Rows from block 3, named by matrix and row number. Rows with one number belong to one neuron. Each number is 500 + 40 x the weight over its row's rms, rounded and kept within 0 to 999. All counts start at 0. Numbers have three digits each. After the name is the row's rms in percent of the matrix's.
# gate: MLP gate (model.blocks.3.mlp.gate.weight, 256x128), inputs 0-127
# fc1: MLP up (model.blocks.3.mlp.fc1.weight, 256x128), inputs 0-127
# fc2: MLP down (model.blocks.3.mlp.fc2.weight, 128x256, transposed), outputs 0-127
gate.211 092:479506497475536589442456521470458472465523496428554522513401519481519537526472462566531535525537512521487502463464505498522532542429505551462496545470499574545469518532451543490554486500476489614478476574560506495557521461491439485528445582569551476505533530515463477492539506470535455480538427508495570553489554499442463580448513499490453432540524497513506523471413494495532493458471
gate.212 088:399460437483492539478463482544426415489492492520506538502466473502441479475463541470531474530502442489509562458563531477476504526516495477554541547481463479457458583426481547508475472449527517588528474459531473548569525453494498452510417492515476479560592456560475480474476423459503447479483475562468531572513483464422464444469509517548520486567509459463537465512466475495528526482498
gate.213 100:432534430582458591464482504475544475522479426493495502501491581467496494523475470536469508465475436465534485451528491494488517494482484523504538510474494530556556525541469604415544455503461495512573458461481529463436469561526466457492515543509486477544515451438530425531538559459500585485536496492476496493577531535449471537492523458472495542526456469504472383503470530430471482539491
gate.214 101:483481506571500555420526492515483530453531570489464553552492484559474449495582524523509408489482504472498502508485519514524427504514545553524510542544558499501502479514438425493540514514502531497511516492479571523443492454526541473476467502571474515527565557494521464471449488426474545477461536488548421430455537461476595561473493467473410508417536499455473499504536423434478539506520
gate.216 095:442487500531487473534464504514503435487411516548553433450482482506560535554449518527507471502467545460511460551558487503477495516527506514444483490465497584422544459511568564518583510462497450523535467580427629483466520571477489544478462456491461479494525493500560444549468499427480427528525500500440510501500475458500501519554472479482479584505549493503473505546523491508567507434504
gate.217 117:559491543467476547524528511468429531525482464551375473570471586520516543455510530533464502488514494528473466529483497443496455509432504509525510517475529500493517483469412525508518524413455527489516480580465524578515474511477500481468423545452525454493527507495545578488469559419527463465457553512487435466472480512554534566568483564494422463492461494448502568467476550527535490501476
gate.218 117:489503448533461498537473492519520497556515476504544482513458492507516506505419532478513462576484498445529545607527468511489457441582548532563535500505493548446390553440446508519569571499525493486558539543569433490464506487462511470491448450466465542472557622542547507487549522515485461535498521532487559503450485548464491438550421491471486513467459495480534535492529526484504497511448
gate.219 089:501538507459562475521524507568482530525557499486508460477514542561499504477475518543481455589499463481501501464479503494550509446421495513534514490462568589425460534501576585495500548508469482485498561606512472412490514440421488535555537512467484495501466489522499512559533445530451552495498459534541513579460496549450460548475417498477483411486505463513490524521536486551505445527561
gate.220 116:540482483497477453572494500517541499527530529487451540434565541513498482538471486512493509524491500516473442464602534504420506528520437535585504487532464459484495462487491433349506550491516495547560564538531534574541498552489497558546488463418513496521480536445535461450513470521480451530458537467510486566476514462442506508514538501537549482410498498535488580464514545450539506514537
gate.221 091:535427460536510493458502487490455556479558536504537535560487474509475529485477459547555484466509497481488445566512454524563494490486535511450483461501475526449532518476426541558561534479530470452568465559493532525494605431507421489601497541444524454518477497523478506431599522456545526547476511471469542559453503451531518507476506540475523497495453423510520568486529461518481470543589
gate.222 087:396556560509487499537444523479549542490488477480571429489595504470577430541532487466623463501475475561537469570480434504493458487473516476459504503546510513498461488464553484529542532500541448493427464529496539488544516548503519584473526479516530549415502484504530445520555520516544422469511494451539462503530510473467493447481498525397456463460505539507532524501525470516480488499463
gate.223 084:498510526490503453505550511475479517478503493503547478441543604537497398475418528495500554492478493506517521560477487450604459506422487547540540485548460516516489548457497504499502525497500522524563453502533499467568507526507550405519497481531474477513492472472534449512513496536441439511524506408399564537513504520482545490520566516500413557559501484462552425544490581559492484503520
gate.224 095:499460513555486524499428525469488592575467468599572508511539533496398482567517532457517469519497528486449531565541480486557481520558464566541558528488547527523464461488536526505507551441510570529493518526523484537416514612462518501483507513523494478498424560511449484541445529518548504488503541461522491495481510552487484561514542512482497570416431562520483532532476501455475490475485
gate.225 096:490515591539493525531478470537427499492604531486472472497545486570481546509518521558545479459473541486561465475511484486493492509531521485536500486538549495474428449535438480488512509463522522506561507556532571603411445531539528443484506466490546506428556531526502465486504532413529506516496501530514417436452503462557510510470517521473445480495504473459489568478541431449503567588531
gate.226 108:479465501405518530522511461491457460523508562498511481505529540481456475506536541462530491567539482488484574516525538470498476505486530466487466469498570538509513509515536586528448530540446471501493478667578417505563461571463496458493469522521514470540500450497562461503476492506533477522496577476477530485560514475395504529518564492464532502450524413470467546502440507435516499520524
gate.227 108:435537427535469464469445495482562510519557445466481434567488498526507537497548574472518477549476511441576549452497456514491556540459497509513496517449540518442462479548459426434560477502448468523504565415491452520470506472524559581497489489530598451515474523430443501510548465536507515416554570493561449477536497522493472550482534451492517497481496517514516467548475464457533507498484
gate.228 103:439519465559456454444555498489609516499498430449486445529521457501473496481541493527482494472557486553517464579460498517448492531501532478464472531444562487485512448517455546533490445511451504553464597485483536464516484471497546508479473510504435485484487526454499499479398543512534452515487552455514532485435542474521549486570583495449466544473491518500549581582555452525552465557483
gate.230 132:587471496474589467488552496495459437472532483488501434433484551459456485468497504519467439482525534533481455530479489544404486504468521510549574444516495484472463539469487506543495522430535460498548605441552595467511495538540491560495489519502488551457547472500531519529458423579528503482520520437486468535539482541529428518475446494505442471445413498496470521539486515538559541518489
gate.231 093:415606543509477512534565515528477465480437498601473521552497532511515509464461513531517493554479500429498478576589430465538486532400470485429505497440516563502517520484536508526434498486514549422521435577526513497534476554480510552535514560510490515523482478525536479527496442480505441477535530519450590528522512529499546486486522546476475506502474465483451507486511534410545554534479
gate.232 107:566548464479499497512461493475549447492464471463585519483474492522540515494529508521473518489514500537510496500488486555427519505541552549457478476441537543445560524555442551532466537522451497532546500523488466409640506480491417431506411541505537505477411502536570485486556541559516491527458440492478497523526483449502509545469540471500541533439452463477517570525484512458565478458529
gate.233 110:537468479445491429500501520479487567544457437471545420551483420502471479512479469510528457496490509543519477503533532531502574479474468451627487535509394481483457484510470509487480469515524510505512542387428538445543464483492529564529528494454481442479539462488491470492518482527562542518511445519527532554441445533483419468471542480552562480487507432496542411500511447538479498513499
gate.234 081:515456561461520456551537477497483559451551571462507417434469529514472544444502517526505539510506473452514543391493489541480442551447528508477449502508557487572475464513467516485484517551477540512405528554505456496532491517527459526468553488461489572497468534524519566487490524530545515492482540578525477541509513480449537514530473407541493527491463497570474469401555494408532552509464
gate.236 114:540462504542496536532524529597502568549518396528542521603507547434461535570515515482517463553426514499508511451497507502516479576541506478487486535539441494510490420493454439513537483552467480463464533427444474499504498512503488465536493521503520478472455572456429507491462516475504454489496538471465480415516494434545567530533437480523535490416484590503532521497533561525512560488492
gate.237 094:498439426525417488487465520482457488526512479598442505522467516467521497538427480497579508461524489501424495447485521492491548512593538454467559452484530547454485464478511486524465504493506500448481559532568587553474557503525546519605392501505520502425489453518479503475535432494543519469448473500536533519505428457507457470460449489487439523499483562490496481454465533550545513523515
gate.238 103:502473451578502492513569511537462502521429429442498518569554524473505500535461471441454500470499546535444482463468533552521518464528583505556521500504460579533541445472491462446458548513489450423476501503500498519442511494506543421485495560503467457529453600424482513520520497499520581467565498456488529438502519521547516498490424475515513465486473538569508491522488567477451568463569
gate.239 106:453467491466529513440523512574527510468494479504501533585527524479509441514512444521505546468481534541484502557465512475494463557588469482444539507596510488524537483502524508460463538520481499438443505512549564447432505496494596515498575461508424415489533491496465500558408450528475538486525492498427463477474524517476506467543448524506568563456542469491467559533457483551532476578442
gate.241 094:542448414437513481539422512448542484488559522481584439469476453484503499523527583522516502481527490567442540525503464500470520459555465451538489498525484519471487486493516481441536460504490464532514583495506485587542421514467473533456526501475561449505448546525471442435481485571444527524464520503544519541500486465464387524468496486474575448547461525524537525502492448514472398503508
gate.242 093:488477409562500490490472503436524496517472514502408526553467465472444444495447448481562459516477449490478476542586499467451471524503536551532482438505498478450497463511561553460489514479501560495460500455550441434506525531410532477546399485452519480443441478489525495524550555468536488512508509520420524525486503520443514522480458578515438565423493522526502496487520568524462482557555
gate.243 084:497524511533432479535510564510445504440527485562502550511528569609509478601504544445496506512483447486491545599508565454463441499472472525433512451571541478510553536529482518528505476524481523518547546539524566450514465475565464512464487507502455417534490492527471531512554445522552553533527463410502506533505571488453513491530507502574458492457445526496516494572453520501486486441495
gate.244 089:450561527510451506450460246547535491463522499458442538469500481546513512480512500549472539490493491487548524488496443472534496462503468516507534467486545495493487502536507455492517535514484534482586483505483483520480589500545449558506487524533506544566463446476525536464486476508460448478481456433532550540470460534501495444489547547525459491480491465515525469523534520563494501526494
gate.245 104:491506495456479516456448535473585516521567409473516529515508481483541524477565457540533528511549420510525463476470408526540583490444440416441510435447492520502462495541497473523570493494493537494485490529446399557475451528535473512471509540484534488402479455421544575484485513510508488521451555530456467524492530532532485492494470536514512459490513545456482572509512520547557545554529
gate.247 113:455427461510473499482613495491482604479476435492504475548572518418530480601517545566476512497456525578508480454474501558477377543549545424536489512484517481561517483499469471501498435530449493517484476449477488408445501512527474447508461484555534526496495511488517523543461530443561494478500498494473501527477508501519537447570506457506505541474505475569556502508566523514462479470502
gate.248 101:381500533475537544590441517519458470505474506460526514435528515482460580540518502486491430517502471501497468519499520531420521562528517479421525529584522526554481473510465511480544493457464523503534479517426501469457487520479520461457494558491536477563493507484570490425545484445486507428515543559474563482534511493490448445466527542473476498513490548482582511488513549552476484423386
gate.249 106:494564509471470467487401505523529443476482424549509541455524541475521477476478581509518520467516435470569544521508452453507504489451448547527493507472515558477480533469448487548534464465471573487573497497491463403538486477525439512499519495447498471553501545528521516548518397544545542486495467551540543555566538517452545432405540521494446506467475459483543484567504545487525471546534
gate.250 077:517508477496545595559497504496552447416475458564499483531488516560542530502480527496525533534541460486564510432506420577518495482441480524505504523530545523477558543468529538458546522539429470472533486566535479535528557515460507550532474592451567535535599517557474535481467495512501499502495494506591562534557549508478500535512566469527480426552551468508455471514486453494514466451466
fc1.211 091:625479488563526422516520472495473516495528576501484502530422415589482550487528518415505597503534551463492509508541520544471520470483469549509446491555438461518475523455505501505490467547510550517573515478522492540497539561414490528480511488473493486479472513545501528502487597547521555475515530555526486525487477464458533492575488439505481501474484500493486573538522527422473527590519
fc1.212 100:473467567500546479529464491425493537501546459475472478510523557489519502502492466519518466607500521483544528472427491491567490484448484497512472495508531489516532505516506566468525512500495467606472536445475446569491485611533485480575478582469513485491478437470589490451460567444504510523558553475476460501575533554531465439611535493490542476527540502468489503458559444500532478490471
fc1.213 110:517437502479472567512583480552443497435513608461540486507513481463506553514447460492563524431484527547485525469587529428580506512509415490476465533504578444400544460491519474475514501436457498541480527470502456483497471473521508452550532457501462466487486477480507470510570492476499487527481511507570520412487507512516558505543539549563545512528548570478536509510529461534450440475491
fc1.214 100:561475514546508514426555504482496648539514569384520488557548532563497485457563433487526506474474499488515546542461504497531475552483511493520538483531562491520506502508504437509516532572517511485394556535438554475384518467526516490537479516506481474470484567496464497514491499559517497550447582452487446474483550497506549453503512478540507540444483516547464502494487448475472502501511
fc1.216 110:404422563525469473462516531460543457525400441534633510444533506475576494524471489500541404472499493523516518504477522517528489526554494524532497496471467549476519446504548508543531488483469492536467487508523417475460500567514580514420416490472462476486457474469454540522477452509437492527573463497450471509479468519530432562461498514504527518472514460516435538507450556505519521504516
fc1.217 107:547528558531518582416471496522521523593569486509515464465466402513483473484523469486499557563509470509541421453495471563516532497447466497485455465488503488544481485507540534541544517499523432568469495572589434541471523433566508530496437523505581541472512544433447555457573569514546528540478515522439503482507529451529480532529502515505476521545511531499503584513490489509516503466531
fc1.218 108:517551508511461482531492489535499523548446561471566474510452496476487528492488599431465503570517454477534462544526524462466453464551570513531490487543441539486360549485483593514544487496504451483529539572598457526456505509475537515494450527428459478491532537529485525451463498516500474510441515513565486441455476563483526481537432465495433458484489472486491480491599532494524485495503
fc1.219 084:561524451581454487461528454546476509527434559568504565494486502519472528491573522445533495539519486459480588448576481587478496523549539436526555493522569436511582475495526513457440546550458504516525533450507520548454502528476470539482467462488480475554449549517459476530475431532562535498484452545564489541522505422471434499526486481502500498495474500530520521506463437482481453545574
fc1.220 099:523519503472535492469511504514433508496539506504477490503498446428510508494493460524463452532449546530505569502438502502532532440475518518434481523446526501539556601561556477509442497508515441480436489509501456459448516434521409405529561525632568431478507514547484449539509485543525496471542449500494513440494437476549548515512511503502467518566525514464480459579478476562488489480443
fc1.221 095:517475461498509412497510511510506481510535439511595475538543469467588491506481475496504476460455501504497503464443562520509499467465585536491477512548489482495482470485480457470538429556543447548418628408423490488543561477468486459452473553529520533549480544527438427448512523476559544499507502519504440468534585525543477459498444463497513480513501512512573483463523491548523532462474
fc1.222 087:329513506474570490467515521491428505530568535483521539487579582530542481463530504451490511472526494454516530558518471528482467517507532495478565464536498450562522453536492437478511461509460457521497602479510525556486533493489526482493492515472489429559515403519545505442568443440500525471489501488491478515534433458486489483437531528509426448500540489530530466458461514457518472499450
fc1.223 094:507475504544584550509528434569441478565589444543516429552543466491525471495535537528501489556427474485493450473460517498567442507517541480526487506471612478506465526487488503517410521465483462412482502479462532467494514518423524520487474489481541510552487475533485460449546505505547453551576607436520536488468494479442543436488492535510522535496490529541474540500514527524448487466554
fc1.224 085:533453494539488544627480522528444491493477480586501521496460537472444526523514494543469407530537528570494447519486542448510528499546469486461550484502494476475460489530509454542470526407496492486499505525550529480427413466488549461502467478576479517485477560547494484480419509432441472490446511450483477444497524435430562531473521541473477566449533558447517557533475497517494472562493
fc1.225 097:461473516470521522474506586504473457452524469509574505517473496436486558557554520527498499486514424588487488407509534533478514528536532465433453549497498585454510448514559502508505493451553434581536543487505519459509503448483444450424527437487491493510502489445465465483491566409554525516441501585544462463530525468474527544538459489541504497439522555490454513532488485471543542438506
fc1.226 111:485440422554541478457462454510463530513525483528566474475482527469495433456515523474525549495527489485468535561554535504532512489528536501495499451487540550513547539517544540536480516545455461429479539586611415433581517536533494501600462483533542506520459484586564486510507474513551563552473532505537530462496492467498490434506504444477514522471475454554508534472508437405481494493522
fc1.227 112:555487499346471500636518485453501503468517535585457411482540476489578493531475565478540441487517457460522550457475479474446493483477508467460502491511468546480482464520523484471536585478519483463473524493454467524536489508437465457466474486454570505460521498491563568527520463518492469517512485470560460461508496499471515560450460471500543436478528482474419466441512529520532559491492
fc1.228 111:552511526438488456596592487559511523407470503591492535500406510517496381607481549507466495516500526499462544472500545498445487506488477495492473528465511476542541517500509464467497517465486533523486477451528476449527471538513535467462495499431524463574520486414518519508502446473527520422550429520567495459483470483490455452478547490463575569503463470498494497492541482547483559487518
fc1.230 102:525431487496582536443476497507413431485500497433475467509566552508476460522504412511546508453507496522451408481522521540463543519514540484485531424400427448519563511507561465537515523506463508506482511532496520523534469482501555499469492541545493556520533481482513520543478453536531518390534507515591575516529477518479441495547476436482474437442504445514475522469495573511505453519474
fc1.231 084:473456543426525449490489398516545496497511468519499548499487463508480546464510435521507482467498451479495450519493530533593587496489470508494514479536516511521431462485560472545534535497531570521477519452433465544561476472531503527517499528486480512493589430568490532489502598530456490459475470454388475509401553527524548448487512559459512463475530501526533517521546531531557526504583
fc1.232 119:580435493641553479491611481521474628504537502496458530548512559507509507486493461504512533417489522503542506487474523496516414484548542517496509482498504521499533469466490477503473497464513527450467461447442541489435501494528570458535554469501470451478429529521523499456481437482450513502539475504495489506516478510535514432533465481525430503469514472540476587519461454576467538545563
fc1.233 104:555500427461498431471542445499498495504546488532553473508469485544481406484483475564433464482535538546471513466517518498501479519451438531547485522475401493481519529492461531491471454553553527546427534418486453425494531504485459498486492487491541472553418482498477382497476489499508541512492486553519560491476428479455518519465549476521567517537472447495576412490511416508472542530523
fc1.234 085:511442526569525521502504453426469483462523604404507469462527537527522504468520427509479555503492456530537567535488508481476464465510519468493513551524505513511573517504438461491472474545471477526468475541573474508503456495502493462547568468450646544551479483472386561422483541491555509512484537482568512533510487523513517528521429495532531405531514525487504497471519510539480479542515
fc1.236 110:513524572556523485497518530526570528511523443440459523507535529423548474528441456473431464493498480460476498512528464529498525523473514477466523537523499496545539506455564559482528468501451448551409512491520505494520503508437496452506523430457435526574409483471459444491463423459516482494452451482478501421570493552524481532521406436503505476569529582491500451502514575569524505487483
fc1.237 086:549451523514536506539592499534497496515529489568440472515472523443448530534486416543623511501531558484494495467541561418470502511503503475486562492474581536411479504492516517494510539524474448513475449468529495461523486457495515499512493481485558537456553538538536459511485505515550493446493412548610534451561479506504445473550513436516470547502488493453474475431507478506533492565577
fc1.238 114:494518444595499531491587503540447513517450429487499493536512551489506459524471500459442555515497501523492587406492533520496446440510579501471568538568465488506535488464521491451532485558498501477498475542480473499536511533483503393446540427449464457519419567521488515496476479548459533502523527509456459509517526452508453498653496502504461457496461529540528496541480476546492501475519
fc1.239 100:505595433533504485418517481440518421537531445381508512447479476512488492480496465473541512421512504505518520446506428539476511471476518492506516435485503464502521566520368524470505435559524499561561521519465417478454485438519476543488501504534623510480504468483535533492507508522443536536466517499561500466510473515485479527446522481473551526514498509483520504439451441495450474498441
fc1.241 104:492525525460506481484594516572434502499463475548476467478466489514485488481485482531468506592466492454470469546516488483535495518502475492424518505459521546531481502490507552546457482452494469396486404431516566514493511535496559451452484420537534537558530528434540540484456584460491462491488519532413529476546547487534585512563535470501467579533518562462527491530474568531500560517500
fc1.242 089:452408488483568428504381496465509456554502529551505535536531494483532515516500494483510475510501477484480469579524435475474477549453467546600433463539501462456518466516447522424430486553509480565506505552548440506463492520457556514437534489470544547506481564575430503501524503469460608511468523495501529524440501494430483517500523516492491472509514429467455500485528504441525529548515
fc1.243 084:522498542524502482504498527521448482517417527538548450532479545427478484526541489507548502568582497530507480472513520480474501502411497522497471511533477492591505467497657569560516511548493555499432455509511516545506488477506528404509597465555487559458498544502563443519427463491436498462472472551563444475469529544473477525505488482522518482454457494497499566505477461492463515482454
fc1.244 108:558516408510496554498509535569516532474482554450465549518481520464444451537588456509521495528540491461479482535438443480515525535584486475472573492444561468493515514514520483521452528436499523527563495585494502544374575494514455462497516515548521491511432467524492538500490535479540469491434502484500458454461543460517564530480514601490516570407470470523493539510484513463516492475465
fc1.245 101:559476441487484508474524439507475541520443446482482440576463563467428512520504501485509493499470520512510478492435485458494544513543472453505563518587569510526470458486465454473494546492487564515445456488532592354494541528447527423472531531499571434461568542539493475559481497523521566493483572469511464442446555503489504554490468489485515443491479506475544501556498522468484512534481
fc1.247 108:519570452566510519516443512386492477532519541519474519483493557515510484503511517517505488581498474423515517537539488471539505515477547451522519482522516498542504528474477498537551510466552478547527462580568542487470517534498444629458518468429527485552512479549564520512587518424518426543561504480495576569493473461492476470486448534468415542513444524513544524456466537478464477472505
fc1.248 104:393470500416494528504475490491491522520484529435438520444491477470459515523516525496476528495473519509528443421480422499450494527460530503534566471450462461512454445511452531547446511444502419490477458410550435576533498542505472450482494463480488561540505431400523525450522509466553497528430498567475402514475482483573559514512507529515507520564486505532499530481459544516493535515468
fc1.249 115:466415521471489472556539468539504483569534555480571533481526469550451477511443520558477528570444487477506557438488532459537427521500559544457510507522456400551533493495489438468486495531517480555480540441524508513480485462563512511542455508529505494618508483504505505488502519450507473523558539437432495477486514413557488501514441519502500572584448474534529520499501576539465522460539
fc1.250 090:523543532525562584504460505550538461554487464528546494473465555530546477531519505465484542438543584521456495577501475549511472473587517491495523512566487455555513503458475470525459411516506462461600481526476518566419492428458550510506561525539532447528528507521544606425505489516485568539494536511535453494442544490504523460541542490475484464487506528452484492468483464432483462519516
fc2.211 096:452479586512502528517494551545551490498547479468502527528500511481508472415482520523479518549506483552565489554563510476519449567532499496546523548517460489475498531543482513455526534441571558428442528511464568509479493522486534554491488454469475508514532502513565420515537466494511494491527480538501456537554435500558439466556496569524466539410563532555536407563543440579554486486519
fc2.212 092:471541468498498377525519536505573482471518547494488462549516510498549489460482553544461546486526607499427492516527440439543568491495457463472537528523593538445486509536507431450468512530497493466554546469502576508515494495455403503471529436497551532534494475527472466507530504592488536521546560565512515431480475494558433527482524510481524445501517458492503546460533499525504434513449
fc2.213 104:494512444540487512540519482505525553491529464495516532537514554500540509436494543506475496522442488485553440507475573443479417515567499455462495453503490455521561478506610530441486542504514555517548441531516513511546502543432531480531488516484571565485473460535487493493530522452480581480531505534540510480483558475571607524584583536461565545496566445508469455431469489521480456490477
fc2.214 107:479469517491472464533510484503499462430508395574539442506567546465480500547499501521454415499515550501545490469532539541423450515524519458548435510463479517473458423551496550533503430496443493490569450464546517476534552524528547486473531505498470514522445477500497475526476499452515513497540513581491482470508515487496519553361530488466491502474497471438545568468583549491552573548491
fc2.216 104:477463487455524528492404508518524532546505519566560505470510427476502440502505509488516506443542537445511457549507486447532513600534506496501531485512500498500484478464487514500549492541466547503460602480504440526458521615485486491562484512470477561493463516491463470627451536470499570523504463531540465387453473518470440489552507502493586551451480507543468471511502459542523485474440
fc2.217 098:446474529480478491489524509519442488426450531542443573491511466473536505432495447623484482496514516519524455472513486430465476424499520506482488506528446534407445538468500511531457518472454503487466459496462559627506521458530514418425462505478455516501554489589633492513512553500510512503470426524533480521536532551559524514506492497502506457501518534495533494512469508522481527561519
fc2.218 106:435437487526510513514519499449525502439524507544478526487535473528525458531464457467501526473480508512491580495511481426445550496496499488493481514447541485593502510564552415499525415497553494569536519533421506457561550497477535513520596499495531448491434548499439424563450539496521472526463558465503548457462504449498533464566514533480483457544534445460460507469481495471576505581446
fc2.219 090:496509407480556525576468491489547496487483561534606397496497463486505535501561509551461458567504523550499451557555483520461481508513480466457524594472408551554482508540492463491501546443525471551531535486351535466508542521473531469547525519508533436534485493544515461445490523499490496506560520489475516464522495515509552462532479464479431556550482540460526478509475448490530512507479
fc2.220 099:514489447525554503556474536465469491549488491464488537477529528456509471498462480560539470551479535525553459507464546541536525493517468487528433488513487547560466456575471518433577534481570551485484510478492518544537495512425485544480484535396497535556544526528524439470588487514446560475470557552446517481539508473516501521597472530522508472405472485592475513553433542459526530506444
fc2.221 097:481520554511481493382440479504526562548543521452512488530490508445413521498562509471551531459524538534520467503551510528528485556461477474502535458525475560468511454469496545567484568469481534512570473509488572505505512557525432525538566509485539482474495476444556468541522535465482504536475539483441520531425446455423507558531534587493530476441475449446535598501487466440480504500488
fc2.222 081:531514443499484491514500484511547573529482473525613468468510465503579485526529571487567444517529532536470526515518540506469520455533500449480468512477526499490531597521514512523557432550502472476473485525469452491522570480495565606508503521427520485486559488548526548544553457538458530507504436461544472561444583451444525507498525448452524439471458492478482526518503519510475429445584
fc2.223 097:512478492511512518523513580520511521480511494461434513512496522454438557490461511519481489528484532472437569560483511500553515567566502540508535573465450434488431502493501516443449558486485525426453489516510511458458469444472540584533485446500504567501488456503534593550533511427498558540478480535489409455572500577528518542503539509453564478444490537466480445482586449455508511477510
fc2.224 092:529458471450512551452502459561496552485476565529377497505458487504504479477506507443468467496544487485525441500481515522436493518492503497520444504524423540471507437477536518463516581531529522512530472507582566540594495572539423484487405498402501520475536554516564548524520512511490485505504537514501555544484487502556508451511476529498567476422440524529509444520477501490553522465414
fc2.225 096:463499545442501408528531489480532502414481541536524512510535520480508476537476476506568503520484533452478557488503446547525459526495581555474496371436475494481501530550461437491500506517502469438472481467481472507535544471517565556603575469491526570475465442561469506438542502466436478490492519539481498456532525447504441454487478477467494467503544503483456429430512477480432521565471
fc2.226 102:534524471475481544484459501465593515443489434555560496496477475535548548463493464579457459470491450502538493468477436470492473433473458503494479542517423471516437439444478421470498474480496525473458499478497540527462471478525528585427581487474432499521543465475479523509500535474526500438507428451486503594560480496526502483509512515545414501455486484489550399509511524578480498566494
fc2.227 111:493461486527496555419489536482508518439466633548525547479505456476480544408469498517475510486526495556438442532473520432554493435531497499472474487497433529505487548460471509517474501469611493461470470529449553514523500448504418524548538522461450519473497486496474521429495510518518490555458480470488558530472525452486525415504541566528574521414490459554460477448477474511538482552511
fc2.228 115:483498493471530492520509499478605556542553444531451565506543512535510503522482502435535500546530457527549477570433512521450574502443521510433603503481509440503556516435509555486522531413496489441552496489561532446529480510525538470488527548476525446486520539439517549469515470453508519454523502530510556432445517467510505480559487531535502479545444516462580491566543497518443551424495
fc2.230 107:473493500502533464481461508547564528562498484548480533565479494506529539513559484574487515487535530460450514476529470511460517577455458526541429444590534509479448449509438485491507591502540475544389485512502411529503513471459460446522504509464468473616549474511465453491457591508443461517511455505490495451518555526483507498510511508503545438549458479509488485521550432483422460468500
fc2.231 107:514531526585501535501459571481524473489518538504558447549522545583524542492531522531468426417510486552542496511512572481508467502491554539496559507448535543492466503474468550532495514507558479512545465525531530447475582472452573515442487561501513432476521510509584487361537479526541502516481513468437438476539476469570483445532497528504503499514542540428486474522476522520426452473488
fc2.232 100:555512442537549412419452497590446528497546516475486514517505502521489478552499497418551554533509508510511507445528567463549475458473491528538511468500559530480521576547476488537504469509543470412458485519525435452525492582525497394558453495524496464511459511485511473506548439512492531558487603552482514510530516455567497459477525480470478539513484494532468602448494482476476478529555
fc2.233 103:548456456511475508465495501483477477496468537517464454482513457464550475521511608454512467433482523447490467433532485546545496482488570599489473461513457466490473488475547558538442522550516499466481533547493385563489499577532528539453416491527533603449526498516593468513463490485514493507536484508522553524482527518475557491544506503475567480555567501506540474471467425448480556471509
fc2.234 086:496531493480588498501529472509460559539549500553505476483510509469558478526518436484468468443537548463553427501531460515545530536510474522437469476496486579431526469437570557560562451513488562500505518521563538544464480449502571592496482513476441518524480557560488486537471512479472549503546507500449546509474514457516416513518521466537535591501492456495509548555515490519440512429413
fc2.236 113:556512534506508493545500462452500507471586381523577471527491502508568542510476456524487462545524466443470560515443509437472482480510443543528553577509506454499461456457524450537488470489444510472441597493480488540406543474502469482537475453522507532538430558539474532583521495484530499444560461519505472514557512549492551576550533499500513498501443515555514447523496532526567493525527
fc2.237 091:551458468516512497481481466439531500541507461486476482557533533474543486541515511517465535525559424426463444494554506519468427535439487497462607406543436512514444529468504510470468537480480459581487462533448484506449510519506528538451472462455513451484478521499406504499434522528394469491517495436500531510491541432515510521500436540526476471520452414437487500429519511461440494500535
fc2.238 121:505470466535441574433538461497511505480449484453462479491451539470456448493434501467485543442495467533436521455495523578443483445584599530443511502473507509496545405483537521427487473522485467459495510536512476476576521466497484483531543522492452483475527569511543518467477513473476591553514522479449494513496439472479509496527465519441385499466448527558510436530523509516506591517513
fc2.239 112:504465467500486459491575505519427516523433499464429548458504570458525457475455479518469533552484452535488503482482510552463487469486567505583464537491544454531506508522453529512457519526414512517462474530495420491625549499544453402490484532528457511481463513507521478416540495492504488495435412440538515560544516488604483549472475514499515435559507479482539504535518541444512494492483
fc2.241 099:561503449493488493533476489479518424530485538451541496538401506485558456488465507469510473500471517540524526517499528503486557519483550473604473564531559444458517555491541452501468460513514459580433562469422409506456526549437425481580482478552527436490482461491542456474496482574494516490480539464547534464498515466511528586470521532468458497553519444505515551531552472511450473541512
fc2.242 099:520531457494532446504491516557467482488522515491567484443526557496496479564444507500441566545557462510575511497523408539544519529488514483468501514536497466488463468491484473465478494587532527517570487553408455452556505508539408470445500517542453412485491460501502483553406535534552590491562516483484452516497401542452488476523514479470506527510513540460474536452460531533558496461526
fc2.243 088:413516535470482458467511539499520566486493447523546536487453517485464467489527583504472529481518379547517475471435540522434490464436558504392536518463553444532513449481490512494501428504454435473523501502507503469430447519519542490509500500533456484543508522517509538494481442465500481531537557461476489584472469526501500400504493537513527518608462500530465518432427477545561473488484
fc2.244 117:509496461461535490504514238471504504545535535587457486528501526473480496459481457497461475463501474489454486484492586485529539461506486477523523520471550507495448478519474511507512501499551521496531507494468483428444490471464454456457508498483486492528472544469512485478491478475485511531511488492569425470534505515544518547479472447479510534510498580530501459518431499581420499486508
fc2.245 100:472434464540426489553490432572533523534500508471523524488496548503486432454527558468511501488552475485497419510439487515519536539459520494524563516489496488448538530465521450427492491473448476447445450459457458493430423603487418467536496516507505450488522528481502513427493436476428518530405462523535481436461476490564548521532467529561474463535451486504507561485466569531493494484501
fc2.247 103:551488464421504453517484548543514459479550577497479563516428460495458498448491464493579497517493436499492515511546468516522452490508521537422518451511550486445495592469481584459533495490534513429445533494453411586530477411498506560471545478541537529458514458507459484484471472554467495518520486473481475522537522503462475525471506564511529506528523532570439488373467463518489495462521
fc2.248 098:528558505529497495567492516523501492501532543485459452534489527520454514574516471435547538494481498487471482494552486480550465491481547514543499570570462498579477556484499464556515515501498499593520506548507513507523513531429515508501480512481555409503550457469447471466461533550486482510493597499484565542443480514502499496566489449422556485513513512465424507398484459604508525603557
fc2.249 104:459543447511592428533550525442480538418570443580523430555434520456529509519500498493506474515468526526491472430518529488540467460509491493543500551399442545534479447463450507468464498432448514457442556460501506479450506481539552548535555460537488536497501496559564456494451563500439505456522516507520494495593448519500479469475524474520521547496568508498502480436488452448520500516515
fc2.250 087:548528512506450479527523496483419493479446515593440530513548548492550495453464506534492480487469475516553421464487517456524529635482507552507447459509452578477504468490451545549518465507496481416402548451540457480510512508476486479476555489423495507559543606530485503482509464527456444473526511461552531455551523488509513440515487505541500517492453482460465500478502607519499499554494